Weights of a small masked image model.
Model: 64-pixel images, encoder arch vit, encoder moe expert_choice, encoder layers 6, encoder width 256, decoder width 128.
Rows from block 0 of the decoder of a small masked image model, named by matrix and row number. Rows with one number belong to one neuron. Each number is 128 + 32 x the weight over its row's rms, rounded and kept within 0 to 255. All counts start at 0. Numbers have three digits each.
After each neuron's rows are labels from the 100 images, of 14848, where the neuron reaches its highest value: "top examples" is what is common among them. Only what is clearly more common there than usual is listed. The data: photos of plants, animals and fungi (iNaturalist). In brackets: how many of the 100, against the usual share in percent.
# fc1: MLP up (decoder.0.mlp.fc1.weight, 256x128), inputs 0-42
# fc2: MLP down (decoder.0.mlp.fc2.weight, 128x256, transposed), outputs 0-42

fc1.100:134124160160114120117121115145121121187105128131146155132095098170190172116145122143148155137123128113167093101176159085103149102
fc2.100:139087157125120126093134138100137104083073144174127185128144159117093084145132121093034116091186126108154121143144167155169155111
top examples: order Passeriformes (59 vs 25)

fc1.195:131116154153132154141059186132158125131154152154126144160155133161122113188138151129143099103134134134116186135076147186146139042
fc2.195:144107132154145093126164076142133096154121126114151171111122155132146076131111141145183121122255128095150085151173114123123136092
top examples: phylum Arthropoda (82 vs 30.8); class Insecta (78 vs 29.2)

fc1.55:104100104130137150187191146192160158167176148157157132038044116193158186145111173115157174123148177138078108092118136145098151110
fc2.55:135121107206132122107138137162085125194113131112159131103105114113126096127131151253167122079219145130216112144139115114112143096
top examples: class Aves (96 vs 55.1); order Passeriformes (73 vs 25)

fc1.185:109128143147154141132115145158131145116156121132127111153122140144144146119138103142147132111145111115130126115150157147102120127
fc2.185:164102131135124115133136131157118151160124120156102132110107128140128136134135141154134118088008099080113103219126120128161127138
top examples: order Lepidoptera (39 vs 13.7)

fc1.34:107155163101201165157108183125092078101121142200155128145114114151096146095178164167139133112172122109138123116105175110140033107
fc2.34:124100140180123146111104119115102108154106083142112154097124197138163110090108071099118125094226095097130094124128156195147121060
top examples: order Lepidoptera (37 vs 13.7)

fc1.249:123134165045152172143108120133129108159122163147125139127143170186148126189139160118186117089156145155130124133128142080157176100
fc2.249:126153087172149105120165128133115157133140068158085116136153040146084124170122182169124162118195125142137094147094158096069109098
top examples: class Aves (89 vs 55.1); order Passeriformes (62 vs 25)

fc1.32:127146117137115132118133142153163170162139125150134114139136142116120155158116159164137179138146133133126134137135114142094095130
fc2.32:142103088070224141165128171150128113143138143142106114151130144173139081074142134223083148109101124108162147169137162090161121188
top examples: order Passeriformes (53 vs 25)

fc1.40:109139124126125148156118164100162100166096148129139176132080119151169127203132103116164141118160128147122161117158058108095177072
fc2.40:129111136075153108146141152057166136111133121112073046134072141140134092100182128108127148128185143089190179127117108168104138138
top examples: class Aves (84 vs 55.1); order Passeriformes (56 vs 25)

fc1.171:000165214183197184150152165146152168121136164171133146142147101126129189171159151096141155116210106027052097104132165135133118135
fc2.171:093000126114125090154143137142127172168147149155125121134142173163162064128136106176094108108134100026000110131125136100186145166
top examples: order Passeriformes (58 vs 25)

fc1.247:118132143177152129201117075112153165125113138122166149079118172093153133111124151121103129148144165124136125147119132122082146134
fc2.247:191122165198125172097108139152129147125093152099150161122079085118140116114143212140136129124186123113107094067145142155141117092
top examples: order Passeriformes (56 vs 25)

fc1.232:106140091135077163111106178142114096195196114088125091132101087094112088181085160183103107157123101124133143131144116126123109112
fc2.232:121106144084136121159107108094147116106153128099110142104151113140085114119067157037102100163133127122150138125104130083062155091
top examples: order Passeriformes (52 vs 25)

fc1.211:074083121077159158189176181139168168161160188121185181111147128148139173126120160112186170174162228118058090092083062141126094127
fc2.211:148049108113102132145078163106128143165146122131077107117079113151160045082146157239079130078166143140119128191161127137164152129
top examples: order Anseriformes (29 vs 5.5); family: Anatidae (29 vs 5.5)

fc1.87:108131152100092134197153137111178118149151173132120120112146089140138146100118156120148124175147115126134130094115118147095114107
fc2.87:113099140147107131137117170104103118154138078079080119144079139156124086106169129141082134103142144123141132133143125131177150218
top examples: order Charadriiformes (29 vs 7.6)

fc1.236:014056070102167183166192175150162162126121160147147147157149131110130187151147141112131132172171255091042043060062076118104107138
fc2.236:192036083150143124137135155128132143176139123163117139116117144160143091133141137168106119108020184106000108089129121111152138177
top examples: order Charadriiformes (27 vs 7.6)

fc1.96:160097142141168224200178193183191144137135169179169111150128156158102106180109145125167138095168127107065078058082113101102140110
fc2.96:113067122128140110158133139147104098139173079065064040125064086129108073112179181194086140091144184171117157211126169132193093139
top examples: class Aves (86 vs 55.1); order Passeriformes (69 vs 25)

fc1.135:137143133103145162164091128129160142072167119138182217168109159176143091186093185102201176137138153117130148116159130098125098116
fc2.135:147116141116181132175121126120126145130156114080107143104145062150093134140092140078119170124206136123156099151111147184113128181
top examples: class Aves (89 vs 55.1); order Passeriformes (55 vs 25)

fc1.240:255236134117126144119143130121128120131108115126137124124121121123116153158137140111117138141130121227135128099105108121124114145
fc2.240:216146128139108103124114111121123148166131121164115161117132147156133078130117113202092101110002081164255153255146127115134137116
top examples: phylum Tracheophyta (27 vs 7.3); kingdom Plantae (27 vs 7.3)

fc1.213:122131146107144144146156137162105176086184132159123101167113159087136160131076094127173121154130131111115141155123133113118148127
fc2.213:086109111113197111153105174162103118208167087103066145144111134113154079147119143112077131095156120164078179153138105135151127182
top examples: order Passeriformes (53 vs 25)

fc1.69:155133135161142082110098147148153192122099152168132110122083154097120173128145190154145106122116107104122110116138110159121100121
fc2.69:159165075142128139123120136064152112111124141186162153086158147134078089127087106071101149104255123091116117071124133101124137100
top examples: order Passeriformes (51 vs 25)

fc1.14:118136149104116138135245079134112147142146146139126135106126139136154103123125166159146084101191136134133078162212150104111135096
fc2.14:142106096148098094156050166145120057166119113126141195142150153138133140114106133138160127127255112090149217120048124094133134106
top examples: class: Aves (96 vs 55.1); order Accipitriformes (44 vs 3.9); family: Accipitridae (35 vs 3.3)

fc1.142:118106137135134136134158122113126138170115214131132118112212139120162128098166123078084122155137163162145137152093118144154152116
fc2.142:143151144112126175120152096122157144152099134109116081123105122108066124117088151241128086139169125094088127106128129110166146094
top examples: phylum Chordata (95 vs 60.9); order Anseriformes (28 vs 5.5); family: Anatidae (28 vs 5.5)

fc1.65:129151104143140099186132096134177143189135217123138185068126102116151132152127154128143111099155151138111143115120165169136156084
fc2.65:136117124078132162050138149127060087073082095195104089139087195135150110127142070131181115088137129070147127159130156128162129236
top examples: phylum Chordata (94 vs 60.9); class Aves (89 vs 55.1)

fc1.156:078124121146095079128121086114155132105123169133184174066181164064122179130181189091105101189136207148138120139106166103143089119
fc2.156:186171180211175153125131149146119099127138125090126098145089086159150095076133134199092173120106157142001175087156143154135148150
top examples: order Charadriiformes (30 vs 7.6)

fc1.220:129139145149145107153124116110120127217106124145108123176199159161137159119108118120126122099129147125115143133135182171154114134
fc2.220:156119126157137187165119102082089117124083105108188089125173161111168144150166195102144112118216118136113099114145144132154151078
top examples: class Aves (94 vs 55.1); order Passeriformes (71 vs 25)

fc1.165:239243191168084056099091105105119137145119153125154127118111078122114140125142129155144143158168180228226200211168153184117112114
fc2.165:211064087180156140113132140127139160172091104167119153109151149184150106126137129157108121075046140182089156126134129118128124140
top examples: order Charadriiformes (25 vs 7.6)

fc1.160:135129106150145186096093146169122090133145152145117132161146167127115157139160206158170116125137132110128202096121140101129083099
fc2.160:137123125180147219082079130117112153141101135083085127114132156131160123101120174139103104186255104129137111111139142128122127124
top examples: order Passeriformes (54 vs 25)

fc1.1:108143119162145080147141129136167099137105160195220158110073121135094119067111130150116191186140130146124092159097110131078156080
fc2.1:137140092093104232084114119103150123128119129114122089071110125105197091095114143109137095116186091137077120128129146123101111073
top examples: phylum Arthropoda (68 vs 30.8); class Insecta (67 vs 29.2); order Coleoptera (25 vs 3.2)

fc1.21:083243228166193180172138134120138154134140155198144167140177138145130183162121155109151203137187045067108138138144165085110086126
fc2.21:129122149195131136123124147124132155204139110125128113116079150157146019149081110213106123111166069047107134110160140129176150112
top examples: order Lepidoptera (38 vs 13.7)

fc1.132:144152133097126165122104145183133122138074124171133145137159115175129089143143198179156104103149135121094165119155207076175164114
fc2.132:122141118157111140117101132119135127080108115115114149168088160166073113161094148106126148112217140116141155084137148148130152106
top examples: class Aves (89 vs 55.1); order Passeriformes (57 vs 25)

fc1.75:143103100095185103089148094096142121171197089171086238139117085105112165144169150140094091141120146102128172166094137086148101144
fc2.75:050205094123133065158103102144152107111088113051091118067138158162134148109105085160092111092155106155066173122121163108135154134
top examples: order Passeriformes (57 vs 25)

fc1.202:125136178143121121158142116129104174115187119155101082131079121167178109130137114135160134102137128114152136149131144091080079111
fc2.202:129127145121209148150106114112113058167141097157094144092115135151156116126139126070141091104202126183055171175135144146112127114
top examples: order Passeriformes (51 vs 25)

fc1.204:131100152144122110147113144130156145135173169153117155128086052184122134104140108142110136109149129130134144114122136126059139083
fc2.204:165149114189143143174123134116124166155150084085111095105155156092161072129127121188090103095200138110097133129132110118158135128
top examples: order Passeriformes (55 vs 25)

fc1.105:160067080130179187199187214204161181124137134153127129146127109142120162176121167165131169110197204141026032010083080096119134120
fc2.105:154175159125074142119102098152109096130093086111118108111055144129098128121143153156119157094142105168255171254165162114127135101
top examples: class Aves (94 vs 55.1); order Passeriformes (74 vs 25)

fc1.7:137125142164117138125068161161137129124146099132118136105029116188137068149166200188149126109155115128115100115168173120167143110
fc2.7:145079164128124153170149121145153103137139117078093161093113148117175121116066157121096163087204111154130093154106090141158141107
top examples: order Passeriformes (50 vs 25)

fc1.64:136134122117126150161102130145212162127149152159161111061086139179155145116146120152114085118130128119117151087183158127141136101
fc2.64:134119142103139141147104110109115148083069139234113150060109164131106113111088105148135127133215161138116132158142140156141085091
top examples: order Passeriformes (57 vs 25)

fc1.67:127159146132145121148112148153135163137164130172131133146148151176142147140166149145147136127131135143131155131150159093104105130
fc2.67:164090124125136110145130149144102135169123119148101121132110154133103118133125161190128117067088115080145108203118141121185132169
top examples: order Passeriformes (50 vs 25)

fc1.179:132140092069097108140169098136174154138164223105126142091167112121191161126154153079144098190128163167148132100087128110105148126
fc2.179:101128114183161130122144153134161049150114097117110126107137136097128091123103137200081063102128128124168120116128148163134174115
top examples: phylum Chordata (92 vs 60.9); class Aves (83 vs 55.1); order Charadriiformes (25 vs 7.6)

fc1.201:111133120074137058110131112126127162097124133134171129149116100095090186124103081100121103081149150134151123144123089121080112125
fc2.201:150084174182164191150122106097100142173109099117130181208158124187093092120118147187101168074133143132157132150119119116125100131
top examples: phylum Tracheophyta (25 vs 7.3); kingdom Plantae (25 vs 7.3)

fc1.219:148141145101104147135179180164139100145182108150125063184138088156048121091116218175157130089111109125125122097139111189176147121
fc2.219:089124121103119104105132122101145111080153129152139150057124156136140099139115111134121117135203115143152118094137146179119120086
top examples: kingdom Plantae (39 vs 7.3); phylum Tracheophyta (39 vs 7.3); class Magnoliopsida (31 vs 5.5)

fc1.76:109154134105096133186218089134103111127161118140170109108078086083117105087066148140178076144149135141139091127177137127065141102
fc2.76:111100122159154129065091121115081136080184159145084096117092121128103108169145116105156118154191097163131137124096075149127169125
top examples: class: Aves (98 vs 55.1); order Accipitriformes (47 vs 3.9); family: Accipitridae (40 vs 3.3)

fc1.163:137102092083087055068116111098155116110109158127139160143168138112085172113150121148120116184162255255187167148142122131144117132
fc2.163:080050121193171145159145145132118104114132102092083098116106160137138110098149165159091155057043192132196157245125154113136139159
top examples: order Charadriiformes (28 vs 7.6)

fc1.152:183182142150163148149120077135130122153143142186168121173103137143115135131167136071121164182119144141072110100132149103134145128
fc2.152:138080094129079128149135071132119151177117090124130146099165106137125096108085116191137099096234061143162079129127139151123123000
top examples: order Anseriformes (25 vs 5.5); family: Anatidae (25 vs 5.5)