config.yaml
encoder_arch: "vit"
model: "masked image model"
dataset: "photos of plants, animals and fungi (iNaturalist)"
train_examples: 77898
image_size: 64
crop_scale_min: 1
horizontal_flip: true
translate: 0.12
color_jitter: 0.2
method: "mae"
mask_ratio: 0.6
loss: "mse"
encoder_norm: "layernorm"
encoder_norm_position: "pre"
encoder_activation: "gelu"
encoder_head_dim: 32
encoder_fused_qkv: true
encoder_bias: "all"
encoder_qk_norm: false
encoder_parallel_block: false
encoder_moe: "expert_choice"
encoder_num_experts: 64
encoder_moe_every: 1
encoder_expert_mlp_ratio: 0.5
encoder_experts_per_token: 2
encoder_shared_expert: false
encoder_patch_size: [8, 8]
encoder_layers: 6
encoder_width: 256
encoder_positions: "learned"
decoder_width: 128
norm_pix_loss: true
decoder_layers: 4
residual_init: "zero_last"
optimizer: "adamw"
learning_rate: 0.0018
beta1: 0.8
beta2: 0.98
eps: 1e-08
max_grad_norm: 5.0
max_steps: 10800
batch_size: 384
epochs: 53.2
lr_schedule: "wsd"
decay_fraction: 0.4
final_lr_fraction: 0
warmup_steps: 1080
weight_decay: 0.05
Rows from block 0 of the decoder of a small masked image model, named by matrix and row number. Rows with one number belong to one neuron. Each number is 128 + 24 x the weight over its row's rms, rounded and kept within 0 to 255. All counts start at 0. Numbers have three digits each.
After each neuron's rows are labels from the 100 images, of 14848, where the neuron reaches its highest value: "patch colour" is the nearest of a few named colours to the mean colour under the peak. Only what is clearly more common there than usual is listed. The data: photos of plants, animals and fungi (iNaturalist).
# fc1: MLP up (decoder.0.mlp.fc1.weight, 256x128), inputs 43-85
# fc2: MLP down (decoder.0.mlp.fc2.weight, 128x256, transposed), outputs 43-85

fc1.218:134087112114098111085146092112105115122105075142097092090114142111140153119119159162139123136117177137127107146116158086124132152
fc2.218:154157130111159129149125127106111133117142165109145161150137071108140120110138121129117136117106083125112132143126095138158116058
patch colour: pink

fc1.41:109120120108146129131094107112124111141142125121139107148146108153085085076104102136131106126124144152137171164161116105161148132
fc2.41:122141160109125136146110147164102138132117150144153126133163148082160116066122108144113100147149122144121158129122117102116108163
patch colour: grey

fc1.98:124172152128149110154097105133094129114143182114117131162091099132126119091125137136108171097148088097100105100131130110160117108
fc2.98:158147126141145123119100131143140182158105169093122133149100092130127123109129099127132144112130106165174152139089156115135105079
patch colour: yellow

fc1.4:073125113133141107129131128150140120087153094124146108125110134128125144088134116142150141139113156108116107102151096091133152141
fc2.4:100082155154111141155173106171137134147107097121164111113152153134112098125160125101148126142128138171136116110113128059134134088
patch colour: brown

fc1.196:109169100078114103090114101099121128133122115123097104137066122123135147159123140149158138110140147121118125134136174140137158156
fc2.196:121148123131132130101109109094089133141127138163157122144139118116137117148152130138137139166145136130107138161137076126117125117
patch colour: pink

fc1.47:157161148091125130152082103108109097137122165152117088144064100127151132111182117116121156121133128130142117141097101077181137128
fc2.47:104160134147157144121158122142166200110130095066129142103129104134082150142113117095144139146128158134139138103131119154116137119
patch colour: white

fc1.147:120080127099131102135110116077134149139125119148125099158093127131111150083160138126099153134129097139170158158138094113139149133
fc2.147:125128175137120134139218141110134135134152135112182120141113150147101068116087113141156110141135087110152127116128129093136149110
patch colour: orange

fc1.170:080099079141097133086120120143108128108122063105119065124119142116131131137121169130136138114151157149141112127119152135120133128
fc2.170:122139151177162152118139167190172127117128138106132146120112099153100150148153116090119104153132151106109140125147094143150151102
patch colour: brown

fc1.50:138166125153116121101123111100121188146151139140118095168128099111152139107132111126129110159146165125114147174093097123104151113
fc2.50:147147129128122147099131087136147105123108157165123157162119135113142113094118123118081128150102149142067113106114089172086127080
patch colour: white; pink

fc1.0:137128140117125095142095112119140131145068099135154087142132134116140138118154117135117114117134120135103124171091112111129129095
fc2.0:147148117102135132089095139156126149162153155109165125145146101123100107115138156060120099148164155146117128109144118104116155069
patch colour: pink

fc1.18:152137096113111162135122130134101065182167175098111122153099102126164110157108120179141120125141156107095106139117145106118125130
fc2.18:151175114123145137130143125134088167187138154125160127139088128148157133127061114118151114107165091092136154112127148137112061091
patch colour: white; pink

fc1.56:068113082082152130106115112151111158166122110091099097093109127124131135102127106134146109140211148128125140127128132132122138154
fc2.56:147151110160104141092144147145160104130134154125077143118087143109144143102098134143103125143150147140153155136132182129106122146
patch colour: pink; white

fc1.63:120094128112144123140114103111110122111102113101125110128112128110044126113132156172158153153146141139135139150140134132145158154
fc2.63:116145091159136133086130097104128158130134123080111141118128147183075104149089189151129126084124129131118123140131133093123115119
patch colour: grey

fc1.66:150133095132086124128134118119127105096153144114113122138097130117141120145072150197170157150136128141121131173125123127115119148
fc2.66:090140140142153125127153147138180151093131102113130134121114090120119122119143138130147134128058163152154115188129128123136163089
patch colour: brown

fc1.33:144119071133119175113116094129109131133135120090106111151082096125154135162094146118147085105137132134095117131148148074144103108
fc2.33:135173118131188153152163161139165164151129134136122160108136147116127139143119152139144087070161112144106114107143136133107098089
patch colour: pink; purple

fc1.246:101093080115152127127129153112129141137111096094108125110130129119141141107143105121146123143201155137085150130136107137121166178
fc2.246:129110122137177119160135105119125137174117162114132105132103096139139124105129085198139137114161118121122090116080137136155106128
patch colour: pink

fc1.110:100128108094113125143102111173089115164164160092083102166126105142128123085151107117147117113124108101107122170182135085132122134
fc2.110:164166146136077081131137105128160133129133092149143134128112140107124108166066157115132099171151134121130130112132143137105115144
patch colour: pink

fc1.189:098095104105075112125093106096104079104102126141087110109096125122146134109141143148127137166125145154138149145128143124144163197
fc2.189:151166118148126123136119126137151108113131132124177117144118111140125111167152140117149122134128111129107126144121097090151132045
patch colour: pink; white

fc1.126:135155103101150115116105115120090114134071111140155119154118131125125123123139141161107095128145154165125125147114153136131155130
fc2.126:116166109158133141089137130135131173134129143098119146133121130130115190091084142105152115105113122120131109117140128130157138117
patch colour: grey

fc1.71:144115120143057095137087104101116116140138117155108095139085142117125116104109147140145147139136149114145088075153137153129136141
fc2.71:132102165152149128094110120156080153158154133138121102161133156126108139140183115184099144096143132141082118115111093165112109119
patch colour: pink

fc1.140:126160134151127104107095117078124139145126163108121147131116051126154096095148111150158138148140133131110147159120114149141134157
fc2.140:107121112139142140096131116160167147129152155149116121154064128127138142116135122189103138102129168088158099120111187171145099123
patch colour: pink