python train.py --horizontal_flip=true --translate=0.12 --encoder_norm_position="pre" --encoder_moe="expert_choice" --learning_rate=0.0018
Rows from block 5 of the encoder of a small masked image model, named by matrix and row number. Rows with one number within an expert belong to one neuron, the router's apart. Each number is 500 + 40 x the weight over its row's rms, rounded and kept within 0 to 999. All counts start at 0. Numbers have three digits each.
After each expert's rows are labels from the 100 images, of 14848, where the router gives the expert most weight on average: "top examples" is what is common among them; "patch colour" is the nearest of a few named colours to the mean colour under the peak. Only what is clearly more common there than usual is listed. The data: photos of plants, animals and fungi (iNaturalist).
# router: router (encoder.blocks.5.mlp.router.weight, 64x256), inputs 0-63
# up: expert up (encoder.blocks.5.mlp.up, 64x128x256), inputs 0-63
# down: expert down (encoder.blocks.5.mlp.down, 64x256x128, transposed), outputs 0-63

# expert 22
router.22:505528551557528471480522587558531471450533441498513535527551522505457460559507568562468513488482541556487574469517463462506512588516566448570470548507530582454520440451451563473474491502546481
up.0:460421495448490553522474481468504492571446512448484411492472516513563574509564531526534479449499467496520454551434427528525405454440503450461533580494490474486520500566475501433501505464451500
down.0:516406580435492487510506548483509449550411521475506479499499415526503600574581515569506483398449462426528486531503424498504456534441529464495507564518499463469481453549539484516524497449448566
up.1:475493509484547514475529522559442515435517451437554517457443515449460511534485587571473500479531450454566542570512498475513511476554547424480475563487525481478514457539517485439521513511492555
down.1:536514457518446441549450478518506468441554427512582456473451537496517474458511482451493462558459546542539488465554528517515560511547363500537508439468428590548554503455449543560498496552523491
up.2:452447432472459486480512560492460602528493587489532502475453423523572559508545546529494473484526480540479466511433506508477478507460518473512549563564523509499490511536528462402525523450433516
down.2:455475451468483518589527502447500523457472507475522500517528475457484471605481377574487493546486486538507482474497450493485464487505602544455501505516534535480507499467528549469507465506447471
up.3:439501489525495463446483490507485542560497537445479507549570428522480508567549573504528443456537462445523516430416500495435526495435497499495528502472524458526526558502519503467434496459549503
down.3:473459456577441534452496493408545540415495485530496511538572508538556501494488509524538506482485570453513514485491517490460519538416533465481471533513530493477507478548481553493512499437427460
top examples: order Passeriformes
patch colour: grey

# expert 7
router.7:576502477508466469464488503391419463476484472500450562483522534492520467498498449453475513445549493532449485515487479502476459492526522544562504428437492431505498483526517527574550409568471451
up.0:520484509493531453505494545492532513415508491515542462518478530517457490484428509522490546476491506468494389425490520425493489472482513534487449509568450460538483446521489513494521543514424510
down.0:476498546443550481458496492529512439421499486487432571506479428490516549502523508466546548444567431516513494466480576467542489547465515553518536520539526554507466506487442483485436476553460539
up.1:496507482478475468474538488502495541490514536580531510514516536496506409455550470530411503448529555558525483521502526403551528467521461428578480484510451501484435453455457463533474510477508516
down.1:553492519504492522528453567539478495471428498464532524469521474539485590519505522518569442506513400464512518496525471474489413541480543599444505504514541611499452509512523448457507529425432507
up.2:512447488412525510472556472462459489512504515503554451486386558482450505552552525488500508450483437419518518472438507458545543485494427458484446552472423453509526474492489558514481446479461607
down.2:454546486530543512516512515525498471492530480485538546491569464494511508503447480436512536547521516523417523535525565503488441479480539534511515548467610640489507570478534406500449481482497467
up.3:515485524458530489516523470495510509552443456508535448518482454538540472520473516505515474472529417513455489563467467495434543486490515457486504503476449477560529510468441498498486450503582536
down.3:470532512537526546456547539482447496549476428493452512485495487566490583513554462554532508468542480393529448516478461534542479545513532493476514530517452470548438521502488553563481469466462542
top examples: class: Aves; order Anseriformes; family: Anatidae
patch colour: grey

# expert 19
router.19:555487452494477488550535436449459445490522504471489525545518489435492433484456453451514477417543478526440470556492482548525526473509470538520463447435473467561455519475527490516572456533467527
up.0:541455528520456542517568537490505552541416541529454450565513425545505497501494518562466536489511569485521508497462386533391536462472545497540575454507520482474492431522494465495423564476509505
down.0:487415533496468487506552480524499488533438499534500442505570510471581514543498536504588552464551485516467501417524511511576423479531461410465552523538490494527422468507499474499506585502498528
up.1:466526507395431520481557476523543515433491507524549470564537517472523465550500454478517461453482545527458577466518523538443445497545546500544452422523486479523493450497559442509503497470471535
down.1:457465517470527496516496505430443545513480504487489519522497509495434522514554569433560479469567530560465500433482619511487480522497572525496503594524496557504461496475519522551504482515484478
up.2:435451518543483468423490553463485464462588419529472506453497481475512469460458593511515532501457516481506534484533507531515532487507460481482499444553505494509548477486505466475508480439463444
down.2:470421606466527392558498496499450495525478521501536505528525483494503503600570486462478574443512461479504528532519611522518512500574553488458610546498465557475469528497554553520521568507549568
up.3:469445537493515468510534493527509552537488560482533494460410420491580518463560509485604519493449468537560480495565496520479501516455546419538591470532526451509484522451572499467499441455530504
down.3:486556538459534497469531550503537490451501449504449575469529484490507564561497487477529518468500434482477554511450514521479506498523529551478444507531466542472455521464480474480532454506406579
top examples: class: Aves; order Anseriformes; family: Anatidae
patch colour: grey

# expert 40
router.40:512513480530534444493477443441489515512464497462444527523525489470478490497546468426498521519477500564488442553552506497452533563465526508553462487520507506535480510511463491544513429560505476
up.0:474500571536603535455556515560504509556528448436475493532467485511503425448485481533498497448533530496514477459420425488502518472430481479515498473546515501532483430470511490501471496471481500
down.0:523549532500544472581493458505576525514522567496471542466567473446534462519452438508510506535569431496477534492482493529459480545517546553481559441499583562536496539497465408468483538509496524
up.1:481479526476480500560489577514469502576451570572540516515464527529527470505444516522544483519480494492589491535423523523467540526494511482470516519464542526474452501505600423529504517459559517
down.1:542487494464515456490592491440490486501496491501491470436518483429489501479501504502489447475472488552565473451535449437520529476446477532562492496574507452528497485492481554441566522505412546
up.2:509507469546475494428454429508518470488476488449472559440487565427490480516477520505520480427544521455472538532435552520523535510431463501525572558477462484560526557503498496468463514460548483
down.2:456497401478455451501544616507502494507451439535527447547468519595463488428469501465509520478418532494534452553522444520526508515485550538507479468453462594460553480579465521507547448500469416
up.3:444490468422457457504501478495582480487488506493480454463530485502416495501514481489501570562503572443486486483518534494530498492451511544555441599554453503532474478585485551504499573492467461
down.3:482520502553506511447450503480505496484519465484554508574471561512549508452446658488575435478469454473535529556467490514513516517467485553531479516481480555467489508581412483477494419524592441
top examples: class: Aves; order Anseriformes; family: Anatidae
patch colour: grey

# expert 53
router.53:529525437484439497457498555463432464484505487537475535499561484534498466546430460453460507449500507508420504466533538456520487500526496486526527407453542441475508459508495543541564445564421485
up.0:462490540460496494452503438549512503531496528478536449492411512479481529451495509585485502543466441456551485501454491541480489473428471509504462559505490347554483455514476524483468481430519483
down.0:548568458528485551514436498472493455485507477568500510503526579494464472527507477434463449512469493491564584493501460490419546527563537539501433450468420508448523535500436556556554515503476494
up.1:461519462481490420478510485454557493396547492522521497530580446476567467452519512506445497478575525456508529509551555435568436529496474474486519545521504439504463456506393516497503458510435513
down.1:478525538463521481499500473489481460474487534466502550504511509486503513476510504478518513443542482449504562504472483461510470499509499540452490512497483694512493498557442422547494486436409519
up.2:488488463495547484499535517528501566556454495458515593494506456487435457535408466530475470406566408499458549553515510553488551514488568500485475495424472458506408465504530530495517514505542547
down.2:536469641487474516539541553530491472537475469539540428483515517484516524530480501539566457444499504508558472488574451519494403485472516436424510448450514535542554516479574474532488513389455544
up.3:458501432419490456426481457494528471530514499522559517467484445523450490504479493469446534553422532492470498481496498530444425514441501523537416599511477502480526490519471510481503548476504546
down.3:465513443537571496515529507513506574423555547567487553508490534452509503557446525485485476538517475492449533498473477409572424436499549477473559531522481443458488540415503492526499507589484493
top examples: phylum Arthropoda; class Insecta; family: Nymphalidae
patch colour: orange

# expert 16
router.16:474482448461476470470440492493489544533458523510488543479475491558439575506464480455502487537407487507439460514466465569520502542496515456501502512476577550455493486494516497505457506520441561
up.0:539501522509475448469497412544475528527464577545486500494494547412474500504475455509502475543479457527521473508534590599480429496452520527524502478454550464601440498494522485537430525487492434
down.0:553476542462504483469536542495481475469484460545476450567513491477420523498486567457488529423510541474482484556546452491486479510485468471466519454551465575522575473513508529510555441518468458
up.1:450520514404527509476540494526567506512520513471572473507448525499495493558561454484512566498464460430435552458497546443489545474499524447439471581507476475516454462492494534497440459531495492
down.1:490535441511527512463494445565546561470501521465498500487493499465564506473427463493510494567594525550475485511422522479553484491460484453487515518504570506595546525461477511487485511529553531
up.2:514524555586535483553482469443557507411498525429503510424537516474572460518553551509524471561531524463521521445501566516502489594508512498527472545547477485502450511511453467433451454443548499
down.2:494507467554522503464572454454497491491538500490505515458570504483605433575504397422465498552532609552429534507509501501544452490506465418542500476518505525469457518519533428493508565546490521
up.3:504490585584517489531549489491544469508550498486543484464506509453493520508497535524496512518536519477542506464550505528463486533463513486442533508500445468537492580484490524445499520462559488
down.3:433527546464538428565488475530556549469504509508493576453527506529523479445439503462591496559535499476509524477452584476426493530512588580481494488504561470503450584497411416520421558542497504
top examples: order Accipitriformes; family: Accipitridae
patch colour: cyan

# expert 11
router.11:477519468513478513504564556505597527462483544511508555567514594496498429507554478530502497573542434571487511411581528502453485597495540468549567538547487537475430467474516481461485493500552463
up.0:441469542416526485542497525503540557473516478448498525451515485501459463577455477607532507519587554534464491544507495511496518512483539519481511439451553452488500599431518546481465449492481506
down.0:489404442436494569449475455456504487534505508473463454456523417486567546573545425502511478445517597550498488492418527462564442438527475400491506519532517514520468531491556548547507523426507512
up.1:489499471466540491452494510489483491470534436483561451529466438499494490520453488506487504523499491486489491459437489482444431495503542493510444489474522524522555517505537580467516449497517457
down.1:508580487461502429510506475561439494510455478507546549526460543476423524480475580482507487467505497444509471557544540463512541540508524519469455500461511546513591537485462477516473534453495456
up.2:517478490484521473504532488538498517564479455526489452476464490479511602476529594484596572487505549476449432566473499460457484457492436457441452527542447452514538552564490497566438518502529526
down.2:514512553473492511440541489531546463538435440488525511524443519482557564519552555450558487468461523443433440526503524486527452530486530499507438470537536473529512534525538491483510521463465497
up.3:482496520477455509549529486494450544465527536539588475587497540465517459520518447499592516447506423480517528552530467460517421489521479503452538442481540526528490517578516450485503502420532493
down.3:527587475519486428483417478528487479506488451468498541517479548533493534427482555385538486545434551471514467509442471498481556533467509586561455516480561572498591552515440480484481532457492477
top examples: class Insecta; phylum Arthropoda; order Lepidoptera
patch colour: brown

# expert 36
router.36:475437440456570528533424530473488550488502498447479477493498470489502498468495481517530522529580526487519581519506419592496489457490532443518482540458472466491460455491526534513556500437481533
up.0:514479485521515492515560482533463523491480514554560522494447489491474540419566540546498488499511518419618468497501560444506502530545472501465460527536490501487464522460557522504451579456556486
down.0:498519562479460522551455486564566540462486543491530495545578444507454488471431436552458471525492509514484507514492420498473443469454496510474536501462601478515525524534521443489526464470463450
up.1:495423466425466508467481493480499513627527417446522490524440477501509534487437525458458466489518533480590503474503469554504535495480514495522488490441451474500490423555475574414500515476477513
down.1:528557446429481457542506529560552526442516499536442516481472468498473484520484469512536568576498490560463501449477565462512509494505526487483444477532524713457475509513502538494489534495489466
up.2:541494532572468472446490433566514467510489491534482529568508506489517528483477496496403469443504443486549497448563489495521519496472468556499521435560506444537507509524544471509452478525538456
down.2:529517463581589554464501506544436516492491467481491516509460478491525565512514494500490497500442444443512498513486534489494547526442515479473534500496489419514497509582518485512377476469521509
up.3:491529527512483490497505294576525526532517559572495505456461459401514466508529504546502483489520452522490432531510468474474486478539485477441526465507520468539507530478529499475458483564507476
down.3:534518512543537528489473432465433526456515491536530503524466485492525488481478532485508510470508503521505485490505528488491538518501495489560513489490502377567564505454477509517441534531544510
top examples: class Aves
patch colour: white